config = dict(
    train_examples=101725,
    image_size=16,
    activation='swiglu',
    head_dim=32,
    fused_qkv=True,
    parallel_block=False,
    positions='rope',
    init='trunc_normal_002',
    beta2=0.999,
    lr_schedule='linear',
    final_lr_fraction=0.05,
)
Rows from block 2, named by matrix and row number. Rows with one number belong to one attention dimension. Each number is 500 + 25 x the weight over its row's rms, rounded and kept within 0 to 999. All counts start at 0. Numbers have three digits each. After the name is the row's rms in percent of the matrix's.
# v: attention query, key and value (stacked) (model.blocks.2.attn.qkv.weight, 768x256, the v third), inputs 0-51
# proj: attention output (model.blocks.2.attn.proj.weight, 256x256, transposed), outputs 0-51
v.87 102:516488488532480509487510473500519486498505532465522497494489488467515480521501497486512529516513492530479500482473472481518491481502515471488511483492534511
v.88 100:523468500441493506517491499513507539469513525504500531492512510516502485503539491458501501539508497489488515479492447543482483471438544480507510496512545530
v.89 087:484488488484507508515509530520523504507490500503487506511537489520495494523498515494509496473492567493498473492517527513486444520499503524529514553485525526
v.90 089:458509491518484488470516532515521514467371502529503504489461475535530459503487472479528517529495484518481499544484488533527506494467489520515489501542492522
v.91 095:480512470463525507507493511505503434512490523525480505471499524449505524507485491498446495549474498507510482512492549526560493512502461491458501484510466462
v.92 098:524492505525520487491471473495478478522499500480539538470488505456467508511475483523523517507538525521533547462509499558542448505526500594479507514503534519
v.93 086:474539519495522527508487506489512491483563467478526511531500530482525465466479487512529514497447488498510511501496547521503543517460450514494473472528480512
v.94 082:512475525494530515525485456512503487495503524556477456507495486536498487492563512520454481529507507501477462503474480492539470500462476446456478482509516500
v.95 085:461482481508491495506488520484455464530434563412466463557474508515521494476534480503509502524496493511493466486500532562532472503517453475535507513529469496
v.96 113:504516480514485477464519528508508456491533511478500492499442491526512537524432535484489508462472504498526490527516465461546484495508484481526491495470438502
v.97 113:504490462472477464488506484507506495472548511492498500480464482515541501449478488487498484439486494489506485514501458498450486489472430499490522497506477438
v.98 108:516480516528469490515534498508487512485525511496506486500436508500514482512480552506536484507532482474509514517504563489451488521512536550501524497499484489
v.99 111:467506494504535513494529547496525495476477526491504519526571493485502523520543521519524506533451533512516519510504483518511484506498488513516484529534467474
v.100 115:482486521483506505487481494488517528524471459510463470473471487495495513457484457505501539492464495492541551510488474473513568489517514529515486487517539510
v.101 119:492465506460484514497502515484509508509487540496506508538489510473513480504506500484526533473520501483464535516471494480525468520493564497463462490512549474
v.102 117:505502514501516458481493494516510529495492485465506522495458513500498436485454500487494512512506510504509513475488452503512510493494474524468507506483540513
v.103 097:507517464546498462540481518512515499506526487522498476520493466461479473466546483527503524515464480500525529491521474450470540507485495483466506519496492439
v.104 112:477474513486470441490512511483456425495508506496518514456514532489493509513541512473531489481521503531516475501500533528475515500499472537556494495508481494
v.105 108:511532506482480494512505548516598501515495496525471504449419508481511478499465508476496490469533489522495512462473470502533496511515504497478496498457460493
v.106 106:471491481496462498524524472512504486519499502534517526566535482457492472491492516531515511465501451489503498501507548505524503513512442522494517536523502539
v.107 105:494469498513490493520469503510498512479520476542480466515500469505469511521516505504472500487538483511506557506516504502482498488515483511472496499515527506
v.108 102:510511510495453500426457529521542468500492489499520482491525541492502496519488547518510524515467498491482501517485524529462489524513534527482513542504502459
v.109 106:508493495459493451521495519527444508494467482519496573519519493497492506477505501525524513513445487508508513487489495515507536510509506518522479472480557490
v.110 115:528528503515520517520520513481502486494508551482557496468479452473517454544481492483503502461517501504497524532500459504530524517511517499533435549460511506
v.111 120:525488500504464479475502505492560529525513551485519460526507528516486477511524514499482477492447521492497488524480538513520486529504525506483463463552537442
v.112 115:484474488499508521513505543487496512469506471524500503520552505545514548485516531512531518513509518485450482484479508482478503484525493499485502459556486483
v.113 115:512532527519516533484479487475534502515486475566511472504497496510506497525522480498458519521485504532522506521516517510529544497494479533489486477468504509
v.114 116:527493484489515469496487495507502543503545542517461482544467512538493482480467467505484513495486488484520543511523505499496509477479519500519501491484489485
v.115 126:497511484452502479506473510487519509502519490510475479508511560533528523488502542498501513481498512471519487506501482524505517490520489482522524540476479464
v.116 097:498499489520525490438495492501504540534501509454514535494543497508478477521534469501509513517510519501508491530511482522493515498496535476523433511521454523
v.117 107:441516489530500500486476538483482480483464527532516506539571508490509499468531520505461491528478462491496524474525481557575497497462487500543499492512463543
v.118 103:485512477497475478481493510498535490458489511485502478491508475539468449461504463472533482508475508492445499515470495522478477476471565419494509477485442520
v.119 104:464472493449497476518511456527518540525534536469436477524524486513500485463530476534505473479516497503477477484467478493486493530497462484538484521452473453
v.120 117:528535496548526491542472498493455514579517543512491535493458472473490499490510498517494496513477517499513487472518477484498501523497462507495497528481492495
v.121 114:444502475445503469519471511488505523499475477475505485532498533518541485475477515503471494477441484497498524506493466520520514536547501470514508484518512482
v.122 108:503489492469494507450524502500504459507491508491517504441480516455487470522492492496542508507493504492484523537481503535568526508516559500518459468482488504
v.123 109:483506492509501500504458527489530480507547427566475479462486491542494519482463483499512497431432508438519480543474425476511556490520467526514482494521486496
v.124 121:514479477496498503501492493495540508467491497530467499514474455491485537529472458483457485504508505480500494569506445494497468489486537428503489499556506554
v.125 127:511502502497513504522482488472500517470507485483496507514465491542525490496478466485479515481497495544485533501494519450421478505506516527521515502491471496
v.126 110:534507489499504481518484499505437479514558466546493489497491490479524493473526456475521453482511488482510494539486498492488485498512500473536535510523483505
v.127 102:507473532513533544536540523489486488454495527525532496517478507496516474496522483508530523543493447474547543482493505554509512491502489477495471496480477471
v.128 108:474496495542522467510494505511456466504482491490507488454465504502488540484498509492487517526496475520561457485517549568572515489538501534489540491471506467
v.129 124:523529525531508514479479531470493516489615486521496508438484498455511508496503498479494504475514524491521489521474475567481485545496531521511530514456465523
v.130 107:486520506445525519499514473478544509475539540535480459500516481491525521500479544511475493513483484492509510535488500459480469500498458484473502511535489485
v.131 112:549497504464484557503537479492508524462499496508493522503477498465529458488526484501565493509502531505436516513483507469461515530511554465531463518492510515
v.132 118:486519479470519508508479500483506545522420543486471496512513538469517476463547517487500517558521499490516512451499493534487474512477477499477516490492485518
v.133 131:536469490520495441466507505495469501517583509531512490474490475487489537499473503481515484476530501476533540486507460523534525453517511521538508512485527488
v.134 112:503516511458513565506505515508523526519519503491506511529512506458505473476469490496495507493464559505480480508461504507461497532483478499513473502519484431
v.135 089:505500496529502449518514468528508499551485521459486485457518559495546564473485543486542490465506491512520472491503490520500468497530479490476538490501514449
v.136 112:464492487478509493491504484485491506481396495515440504512508473491536473491511476499509495526512473470540482487509465527523437513486559497506526491481486499
v.137 109:503477520511502477483496511502469512513468502488474477495477484492528503518504510494519479495541511503495543502468503493483546502495475552488559470505516527
v.138 103:507498526560495469514497499506471472495548494469520524437490519459480510497521474473551500472535520506503477489548516536478484484516529540488524534484552511
v.139 118:463508487475539555510488478478548499461396471496463506545522477532474474510529488468433502493458487481470510512487511564566482515510579443468473472518511565
v.140 132:485497525436507516498502503489509507502473508499510490490504496501475490488543524481486500472501502508449489510489495514527435515487536470516482508504511501
v.141 128:502506491472495504485478503487504507477521488457479496446500523439507535497477480499541508465522477516450480493507505536479484500512551562515558510506514500
proj.87 092:520519484489525516479505521506499519509505513482534453518502509494519489486534462481460490513507460455513496501463502441489486510507470525503496484504500476
proj.88 103:505525484529490506522471483528458512521503500490533446497530523503492471470489504497505496519454498462502491508501495459497520532509511519516509496527536526
proj.89 081:466457475488535492500508481491485512528504542522499484476465487504515476502507489532473529481520539515528499484505467533491494495510506481489477511489449487
proj.90 093:455525507481501473494488506487460524492508523465484491524515528433458487523531482488494472491463499443545500474491534478452482511451497472491494536533473500
proj.91 101:535479504483496520480504500533458493449579515496512520475492513574522510471494476485502490480539511510462458537513505508515536510479520528498529487479503510
proj.92 099:482502482475495496524504509516497522496491518541521510510489535489494476512483476487496516496475508474491514500473486503459465481495471499479486495515503556
proj.93 089:491525473531511497513493505481529509511551487485565482505491459525538541510505520513534479492435476541512507479502518508495496487477484475471493537509505498
proj.94 088:510489529506477515508491479542478497515483508507478460535481544460491463485490554524524546465519469480515468537493461485546503487525556533509494498506519504
proj.95 085:468511505460535530475484474504472494516523485508482490485522515496506492527502536507489480545501503451545490514529479466474492481440505509483496491522490501
proj.96 106:483517480487510494500534506485480519492440484525517519431506512459507497504510508488495465460520540537488486459498504469502491498508505503530501494509533522
proj.97 120:531513488468447511503483482479498498526465505500505447440535544512480528515483487493492464495522570501503503466487498489500522486540519523503457485509496498
proj.98 107:482493524539524480485478517522520543514501519517523522496518537488504524504498482484482495503513502461531501491507511497471511491495531522532482542515477536
proj.99 118:533433473490501500532514512476494509544465457542533506492512475479510484488525513485471475472542496580476489504502501491493498472493518518549524524489504469
proj.100 121:489513531538477460521496504465519520507520475491531512466486530523507443446518540467493419530444496511488513491511499482485492530533528469496526467477511546
proj.101 118:449501552503506475508517526503517492523560496526473527527531517565505529467489493496493506520493510498498516526496486474493491517503509511515525511495525504
proj.102 117:493520509503493511473485530506483523490512485509539519511519531510528527531477504472487484516494539488493544462484496464480510497549463470492519548543474507
proj.103 114:539486487490520458527475497515507485512453462496516474495500464483469496480484496500504455520508452523447501501518524567474521490500494494511450446488485496
proj.104 112:501489477489498507465517470496501506486506503535532555534509504465522439514544494491464534495489532448515495475495455455513514498480529490509514503508528441
proj.105 106:497506472541540510521493539493516508520532551516507478477510503505480476524473456474510523459481485496522518506482511507532502469533511498489461502473507551
proj.106 117:528521521507501484455500492485487492449471514503511516560506515469456498522514491508519487542496495468453480527509474481537482495477515454534463436518487527
proj.107 111:532501490470474507511485521475505540472462549512512498460488503513502489498505513500466470479495505507494510521480497474501437524525546509521507487501545551
proj.108 118:490494512520523504501522513515486515559503544515485480490571501525515536507498497523483514508484517530518539497489537537494522480539527527492524511550506503
proj.109 108:483526507497499496508494447514443516473512468493483496505537542469527525534519485514519506524517524519490478463490503531481507475479522512519498520496514517
proj.110 118:455512491523505441519512568497478477494506525523516540512514476467502467484480474463515516459506485492519520499494475473479477502471500519522510483505530543
proj.111 133:522454516557500475496503520518528463529577506474503498534527499483486541494486525483527489523499510480505494500495494483474461449505551516515546471550510469
proj.112 118:506480468500497493541515499522495488508484458557510517497525487539543518507500510510469494510511515506512463502515527511514506507505489534472486488506501470
proj.113 121:511453531556497493547502489501530470488475509497494503525504479504492489512491505494508505521480434505463538538506522491499496492549447507476500477507516528
proj.114 122:477514517500474536492474496473505524494477529455518481485516526531501525494492531462539470504458513546525522493501466484463473527529525491501460511526509540
proj.115 123:490512485493556494478511514492436532515499482493522493477537483523471521485512511496521495476490537527508499503476453553490483488489507521505480521542472498
proj.116 092:477466473493480497475508478494523528529521481504502505530510485503522503463496497505492541520500481542527542523517520442499518558521507455464551490504484381
proj.117 113:548507479462493533486503492509502511465489494477494498519502480457527484540512532521521486524523465507416507507503545498489514499471465494504502519506486542
proj.118 103:535512488480485497514483509486530470546455496519588488465485519526515523538488496488497508521517490499551504481510573469514527509505523502465517461524508450
proj.119 100:503485464501490527492461524522544525477458506514465481487495500478505477507477476499545496483523510513531475475483500492499509490515518502483486545460483545
proj.120 116:498525489487513511498509471510523484469495505450482515520469478440488500505497481502512486474483433547462483496512489523511548506504485482518448508497533500
proj.121 120:494511504471530504498522542484495504489539490468478503479538519548480526495485535465540478505492501514477564547470511559514471502470503463520494497515523491
proj.122 117:476466497538500479542501522494470509503513489538521523501546502518533518484487483511505526510534487469530541521492551544502541494512450500502534452514480512
proj.123 114:516510506506536475537499506540481477540443494527524485490505506479507492540452524491531460512463489503497510520493514502496535509511528479463504473492549514
proj.124 115:515473469475471484496478500458500499521490447480518490473488553497510522500489506489521476454511495462491515550529553522498475538472515494465515469478514520
proj.125 118:480514538511489492494475482509516491487485442475482515528482493497494500466498555509499481509503489457504487530487538499504490503516447501506449511470419497
proj.126 117:488502523501477521504501460510476434507487531487522480534500523519488517533516535515509517517441485493521467536493486488515502521493513507470497491532573475
proj.127 111:499462559514482503530536537516480519498494524546521530503500522521476457481498486508489510487495476531490471505464486552513489456479447545522503475522468548
proj.128 100:496442497458509524463484538486515506448483479495493502467531524483510522492478467494507523502503487471522496524490496449528432530525486505509518522475481466
proj.129 126:509485475529503483514519478480489516529514494474505538476507518504478500493494502505435459483504536489558481490500482487491509485509496536486525502541491522
proj.130 113:479511527516499499514523495492490503516491508513510506496483511517517520513506523550491526472532487491506468525492522494491517517458520499437445490499491518
proj.131 093:513522504523492494528515448492502489455485510483523522484497506527547507502517526491473522500503559522463469480504512555486531532478535513494499493511510534
proj.132 113:477565494506540498509496499500499492482511517493505490490482504473472521493504511481504471511488451514558540481493532511519505468514506512518472482475548499
proj.133 107:539454507521486520496505545524497504483495491494477509510496509521495514528485500537539519512526502471533458487514516485515539528501493463487518521517516525
proj.134 112:490524517508508486509507437496499498463533525489481478516454531519489493504483475509433495499498553534511478484502471508487494487492489518498515466516509544
proj.135 087:508472494492479489495486538524471486455509522539504494461538514535509467504492461507515500511513486480526562504480525466512529513503471513482490483483506474
proj.136 107:482532481510528496510510529490501499475519543519510505488493484541478512523479512528514491513514512540523474478505523534475483513495465528492517512490564500
proj.137 098:535494524520478493499544494518464502526533490471491491405495518456478501486532502517507513470510494535544493506476482513519475521504527486514474511530520512
proj.138 099:553479497528506496454462545498508495474497514508500505502504455480481473513470501489506479506501487480532513513511489507540563510510518505513541516503504538
proj.139 107:460523479509525532485475529491514503484470534511522505497513462500482536528510519486539457503471521524451485493491470509453488518503466474488513509471548497
proj.140 126:455538505470524518486473520522490489481445530493523478475485515489475524505496448525502473499494507536512497522486496530459558500477496513489473485489505525
proj.141 108:530509508547501488500514529493477491462461558517478505452517498539529509495502512521477523493503534527536472462518520516501547509477489530451493468508541494