A small autoregressive pixel model, trained from scratch: trained on photos with spoken descriptions (Open Images, Localized Narratives).
Rows from block 3, named by matrix and row number. Rows with one number belong to one attention dimension. Each number is 128 + 32 x the weight over its row's rms, rounded and kept within 0 to 255. All counts start at 0. Numbers have three digits each. After the name is the row's rms in percent of the matrix's.
# v: attention query, key and value (stacked) (model.blocks.3.attn.qkv.weight, 768x256, the v third), inputs 128-255
# proj: attention output (model.blocks.3.attn.proj.weight, 256x256, transposed), outputs 128-255
v.222 097:084130096124114158142147136132098169124085143119136061126176152127085163138090108095080158133181099119218158114109158174110187118115190143119160156142139167116106118131122103139105151124110124097178106114093059114093129136128096171140121091122046130138129161149103168148118141095125139101103164114036099162090149107128084095061092093156159135168116153123129146121096127150149128102075
v.223 095:120140079138096135157073215177126148159093127147104152134106130158107177128105148141141133109153122107133108108066189122128126063109149080145079147112141069103093072071161064126120086094125132139132136111105131125147087145149159125128085168101122115139100074110070188189094106125100108164126155129090117167142128117108150224080160141103072074107103105131155136126139107147046152082150
v.224 094:071124106135117092086132136162151173146177077119105117177127144068136070088076044152174118161212157127119141088114120139219149127152138088104121184167166146135140103151087130139136147138162120078141076119167170165096090090120141125106127140139146170119114137126112114142112171092131141111127127077126161107121093121146074111138116137160139132089078085117131147153177106135141137123156
v.225 098:069109147117104120147150112173122063186105134135106080108132159160106068164144093127095172177113130137145116163109146115177106091111135066170146106086067119128079110162103084076154135159143178146075167112175090169094128148124136127142132118098156108126103093112163124105066106128067125139136116134075139084114126066116098096129067181119061152185122116115130114100135160108094150138157
v.226 092:157161112136111145122137141125140132111092130145095172128147154167082170182171096159146115154079146069139091153117163147130096153139136069118133153066083160172105093095164173176111135118144139111070122124173081108071194131140159097097170112066204116134149119135121144126130130133109117085173081187118106123132129126112103175155162164091181133167164122118121145130151128165099103130104
v.227 110:120150139150097133148145137139100177112105137136094201164128108111104221170146184151127153101059156169138123131126140166010128176071119180118115144132111103156115168145094159120127098106124088208111101087122126142129118130172072125165186177143109111134149167114094168090152138118122084097205104139120128109113115107130079131088066201112123090083139122158114141099130111126133141192150
v.228 110:163187082128103096122093105131150121102132144086083131166116097186077121127118105047120107147197084150170051112131141152129191153130188170086166131145177174118147099140119182153150131054162140065151144138115099118105173090122161127154196117152094138119058097124169150107106163125142139150158052143106138128114090085131113140096101102190146155157163109092169108119100115106154156138127
v.229 103:140116186122116133108113126113111138160151109125142109095125116119123068116143136127097146099112143122173181079108138168201148157119107116145108139092141102190147115104147158175117061157132165127164102107078037162136100108040055168105089057138183112118164082145147136075165104147128116075097133119108122166118165098050145116117142079156090126080184141117158145158040177086139115108122
v.230 109:089147117089074135118105092125143134053071120141166141171108138110132144106156096066156106097136162167105071133156135071093161116108028161077153132133184179163160141151097150108112223186161159138135090164090101123154154153132139121112094090188072155155145092115155136144156159135118090157149076108127143117123137098124138086093091173131133124159085145140125145116116092145148133147134
v.231 098:091138136105085143146131084195124151166094143126094133091123145128138142123134105062149155139158111133136097104167079162116126125084082134110113146152170168190093135105142189160154152167136133132131141117151088039123149130156082097123167073109114087157076122105112202103090130107111158125113118072117130121127137131126096077066146027080074073148170113150143104092107096168136168087157
v.232 101:145150142124126115128087133126106173232157112111159121105127058066100100168080161087142034081159089134128156084114138144205156100170181186131102152095136069119123135147087103166111117090149133149102130078091102096121148125120141209166138109186099110156103140108138103138139104090120181171091136105098115142118077149070105094170125094143129167124133142102153136161133190137126176117078
v.233 112:128148169131136154113096125157157115187103108142185056161133116083092111132107115130130105135133118102156113161139126118211134098129113120143137082083127164118074131158098037081127232144151191122152140076138149201132153160093122114153127137111112150195164102116233073159118172099148133098164105131129147118090099114096145131241100118157155149143148104165106200107137143129130143099160
v.234 106:145118134101143108080123167111101135127144150102163063184091109144195157093116034109123113118129187064140141076118146094128132118139153107117156123115095133133186107135108144159089058137089082130122107150156151162125164121133162098140180134072111146108208132097079105171123158122151081109121127150159175130166115112150134114109188079157144148133126108094092078120114202079089112144056
v.235 097:158178094145154086127111075153085171167176138088101139174133099144163095135196149102175178138116104159108129125102093091096136101092196188133159140163171170115183125119090110060160129094131083091147098085160186136120090143152138110153114113169015125152050100112118121103089177157134142206141142150135111146137161103127094147137144125177100159133127119126186075125122150121146176109089
v.236 097:160099104150127162154168152072147098058135132110158103063129161166157157127144159165156162116090154165127094134114144177048161109092030100097119148105135177114125101035185153149144100153138156105091092153161170091120167101157147064134160169093155166118129118123097143155145121133110102101183109159139148090129164138146171145092089234114182100110089087129144126131125042113129089173144
v.237 091:146098134190099160130127136111166137100141139115087172066119142133171149145131147146123126179114115172061149131109138117151101201059081124131131157153151124112064175097191189158139078100145097122143109147177154097132094110101088137086179133080153139144106117131096190122073117115101090127103115134117106146132148153141145124104142067089123104138171107121115149077133052137054158086194
v.238 104:063111115123099148115110127151089103208095101068117004159133141100165121115071123094131109178160164098173158129113130095145148150131097146139153106128127150122084119141115074108162167227101150122152093127146049169125142139188168099115135036136186125141119130118133139141130117143115104069109170126110157122071106170117102202150136117084134081093111151125107162129075228144159152088146
v.239 097:133140115140127141100113125182124132187163114108111110202155109113104109125094102092174068172199102030147075171120127146184104120180178146133149101092117187184113089175128112197128144108156137068116099114184116199077133095054152116165185036113120149179173146095158132148114159129170129145136063085161143121144139132129130169197138146170160131135116102109076167118113141131145111100134
v.240 086:145093138084130147093080097049105086145127136134129134169115119083097197135128081089109122180133106146120153130173177169098112219145140238154165081149065116110135134163091120220105130157109131170137124101044055112123169093135117159137131122148136109098164160127135121142213107118169099116148109097157100143068072132129114167159065091159174163162139112126116158141113139124120109121087
v.241 096:132090162151109109157121147121122155114125140171183108038168142064148095159085134151080125145094117162099161087167129131063115097155125124144095148146151130067078173186031102081148110153124122166171150119106154104149089148121139133121124103135104124116088132151186126086112102137118074167149189150127120133191140125144157154078061175114088101086145144157121162128133121131093143131093
v.242 099:096129092156122124128159116122125173136139130117047172105115119092101067098092127149108171133145143188115190055133114141131171126167164193118118124191190103137124189095141122096103124136131099142128114120145167151172089108139110117163000157178125110144074142103133144127193171095111131195119135087118107139076130123138120077091147144148025115089113117134107060134137088104110131140138
v.243 115:160101095149141158103139113124174146117099138158000133159131159169126147120119113130128166170117137179133092138146142113093152129107148158162153084131112121052168181110102129137147183130102095176112149180107159138133178123173086161120089172112139126076106089098111096138173179097120141136133096124096113137150097085165110120121087112135163129112149117160133077132178092128072093123139
v.244 103:127105123113104166141184164135163186101134161104098121141116120142122102159131161086105085191182121058153126107119145128238128173111150094130156087140127115104127092167141072192145203074138145123088163111130084141120104120095101174116165136119171122137176140132180125121087110153138100108115038129166111115133117143100174095126097123142116103157088106142160180110107123117058159119132
v.245 086:147135126112086114151179110066131146108148118141105111103125183160158161137139170133095167132091122139100088067130132159068143106128103130098130165147152156113159124086105196157127131058140157144151119160100131088116132127109137127102128090137151170119081114156135130102076111144054137099167114154141100060164120134085128116105173157160077126063119106125165133125112091136141122147135
v.246 095:108133160144162150151182121183124128182119122129148003152096136118126119071107163123149158117138125154147107092116131151165119117173158110141104078136121161103101163183123090096162098115124160086137139117153127215084155117138135090144192175067144139128225170110155141137091092115086134117212124113130114147141118106108126136150107154112103065129105148123136184099165172094164095114172
proj.222 099:153182122083162177156142172034125166162145152154085131147137122173092090141148130088086132154109151166100127108158078076106176152079162117096148113148086149097118156177212149175137145086049087120128097117111058121157095147073089149142136105090147137119076182127141151093182125093151154112121051122097168089091178107148137077110082140150114102167126075171179136140142174031121112109144
proj.223 100:112113108084151099192136157094144117158077146146167112126111111211129180157143148121087090128163156115046165126094120130125125150172142125070110090110167138150107121145162079108120111079137099103114144099143154129111130087111148153099149152092053088143157086152187168129182059150117133127151092158133133070146206072152098137129174142063099109108154099122154123103153133147100130104107
proj.224 094:101109161119114115176158131101154111110095070103131124143156114168162159109114120103101097167159146121117099176143151058135150077122083116152083104184192164120163098210129100122163137107135108152125114180087080118148133164082159116090140165061109174120121151111168162100048158135095049097032111173125124141156104139111153112104049101157154117183085146113163166122123103101146186130067
proj.225 100:164140097142171064155129101146133038196153146089105107113152135121124089129081140145148069107136149134075144162106181135196113156150116106142066202132185162126118087155140155214119191110135154136147160141104049128114124119124132185167133073134120174151155109133118137130111104130152144133105089139131144177156160119104106129155227132157117130095163138066092136156106103141109126106130
proj.226 090:133137169133116141087138135143087076134119134130083128159136114058119123125148075129120100155111175141119130078154179133160082130126094131153148166174170147110123109083089056172126100182111132149168098126084133109055148139044136163166148131136114177127204133128073089149155158146137083128112087099141079074103187125091123124071184160126131167148151083109117145182100132091152117111113
proj.227 105:145141128168044142154123126121098136110113118180096198117131192137135160113133172087196154133102204083143141127094114192121148158128123135101211141105119094126147189129076077134114124119133127156096121127107163170160131077111085134087138176151121141161132143095083080117085117121162131092196076175132124128115132165096166121055110163064126133129194144113115117175124129149137059192138
proj.228 121:179199098115166147118109138127148098130141132137158128103128084098119077123127178071123135176129165186120136058138139114134147077073213183089145138091137128048153129147129114073168125128134128097122123103164112129113168086178074195104149168129096141110125141109184076144089152134146136172122116075108104141173096080110131135101136069116170157153144074095138163108157125092159148120137
proj.229 101:101090136095154117050137149064091163129147083182134148138125142201134135103111154133119150132170167119156117111120099011135151100197097172066131134182152170172142152180202119153093122081128123146145136155145078143126098144160103130146110014129134100137041210134093111131188093112163156115081143059128143144131134150133191134122086140158153101138166121110134156106090172094155107098076
proj.230 095:073164120119065148049120092107143131069134122096123077136131105092127193157142153065103070094102176193130107153169085113133107143095157195138111101104168130130139166166152112059172160233150108089118105155111089161150149138144114160136090116117170093133040057118153140128168105104136116081152139168126115135162125128117096162166124130121121072126086110106076161103122087111108105178125
proj.231 097:107162134109156132147117129132136144143128108131124203164128107122167136139108154099181134164124117107139167114148075125179171134151228067081133117119218080105071121187163126118089176141155137056106112134140085079166107059174141136100137110175142077125066178162111091115028130097135203133117102093117152105114103101153106060114170126110079153116148161091142145125098195113106174120151
proj.232 112:148150156139112150130167131134135062102146129090139153138120137203092102146119086119124158138130109156126121101073114068212122091113109136145147118136155143163128140177088118144126141079120199153147109123098144127123115152088118139121091136154025126118066201121057173110140080120118132102100151135115132117107132177117127094148111113140117140150175153134189137077193092114175127148170
proj.233 107:073120168133065112117101101165174068152137095110079108112171133116087138148131113169100114069103133149126101156130170143246093105088084133193136141111142130139099146165127137130139150179108149142101115185063091094116162133104130159157132130130149175161169052125093214147088155130151129086143116149107133118117170145081075135134101147135146097113124105106123150153122129083120187095131
proj.234 104:107108157117178120077128073109152208120121117166125146092094133132155086115131078169097148069152189112109121126131165131072145094146123126169130174150102122109138075067133157064124111107124132203151102144186158155112116152091171069159136132109087113115145160122183118153166124118138058174093243099137178127153110154142166119174121154138120150179126060154101123131117127124191112137072
proj.235 086:182130094113202145095130125130183119150131137107149116096136117165164112143105158106154147101075124159138153130104101109133103124115183124096162116086147096101158112106104118058150128086122105152170165062124135172095123076118142161084134120105101091126141166073133026133115105104114186153102147083129134168147135055166095092138132118053129119161123069142158110132139132130160062123202
proj.236 097:092143114110145119093097158137111152218147136135129112097135079087193198108137121155128157178125136128099137117170163190068153124108042152122163118075121139123114117069102105159156081209167091101119060188172116093119117098185083166197142111143173138117143080130164120143096130099146088111165124203128061060149069138152144188109157144123145115120104134170119169109166130119139101101111
proj.237 088:112096152148109130160163150147149081115077128117142177151079082138116140114130031183171125203122122100144154104152146129126118156125174081077144099125178074170045119163124133117113168128103105108151118078118158131118080058076124107100137163184146095121156148147115106119103178163153116129078140121151142105109136107131132131131103086109091157090120171118105124092096178076100163142067
proj.238 103:057154171112117176145127131133119062141126102149112098122156136122155194152133104123113182154150153109111119146133161082079142117146084093082083096172113181148143136196198097134147177165109231073106102117202106101161091146125118116152081096104103148175111152158154184088078137132137071152136173170130142143108082136153103147189104167174100168135100139092114108106071094136142153123103
proj.239 093:108130150124125123110085133110125108102095157109115135161124153133133133131121122097151142131144168105128119133108138146153186093112146133159091171158107158083159139093156124075139105147135168135082138119109066101153244115112118125096127129121096125155141112102160113140081163121184124122174129114115135129126162086160116099166141093131147120173101046109124136169128137125127161046125
proj.240 087:129146088144040163145112105113106106080102155141135142112143157137080176117149107100055177151072160143168075144120086137052124133119142148169118086121053188156117203130154101118174183128092159127133125114166181120122148177162126087188115185171101129152108110163118128158183153103151104095217132166149116130132117159113078144153075129128132118161208102097149139118114149108108129237146
proj.241 088:108099131170125137222106113143107062141117103160160159105152159165134165174150187144099176121086093081144155149136110148134095145189121130097085144117093131189113157159098170222085166111150116112121156112097148168183075122116135140130087097131161101126105114114148102163172044116089176097185120177133105121119158147142085122176157117077110115091157145136120084084098136177145118147091
proj.242 110:153137109186145109183166110087139115103132101096131120122117106106119114139087111141127147137127112142155161030086140112102127138119138082120117125124248098133151139201136133173113101133148131113116156190063188114134072109074159122144111133114133098132080170137143126072105139120111126108095049128122111165139080110141112041041109108095136155177134150182179080113131088129138119142160
proj.243 116:192129106164109101125149153194160086094142150103150140090167118042107118144176136109118165132128163160151136134129178172062090149136254106125074110181104133064128124120147141155165110113115074122141140139133146114091118143080100140123153182139092100128124063120113146147142114186110101157112102138127120107125090117131023099145143105124144143108087105092092097176159131146098150220130
proj.244 098:155142111097121133140140174080129089177158112078102121139128123149119092154134111110134076182111134152091151143127055169225186192118147141125111149120084174128144089096139177212104192086131122166110118098088055098141125116152163183143146129168133135119162129129163128150090109126135171140077114159138120144153126100108098165148153077156151109085183099108130105148133134123093192093152
proj.245 082:151167156112170158131162148131099111166128120119183121141118114117208137093154179124132146128116136100125185094135122104119172092155118180060089186132178157097172152113078136187099113106141093155141131138154060171138146105184098165103107081095123097109121145112191056096112081076106113139072153146105034117157080096092162184111152099147169126142138141155089193121136130110171096158103
proj.246 100:137156126134121071164070108142104131196169116164143093102113094125171138115120114112119138068102184082112146108106130121176142140174071132085104186075095166113176082126133152168123113129145183164143171169125119067156159111145113125151188052099095130193176164106168132131059132114130137144170086115176110133168139115157145141144168152125163132133142111105117078140125096135188132066114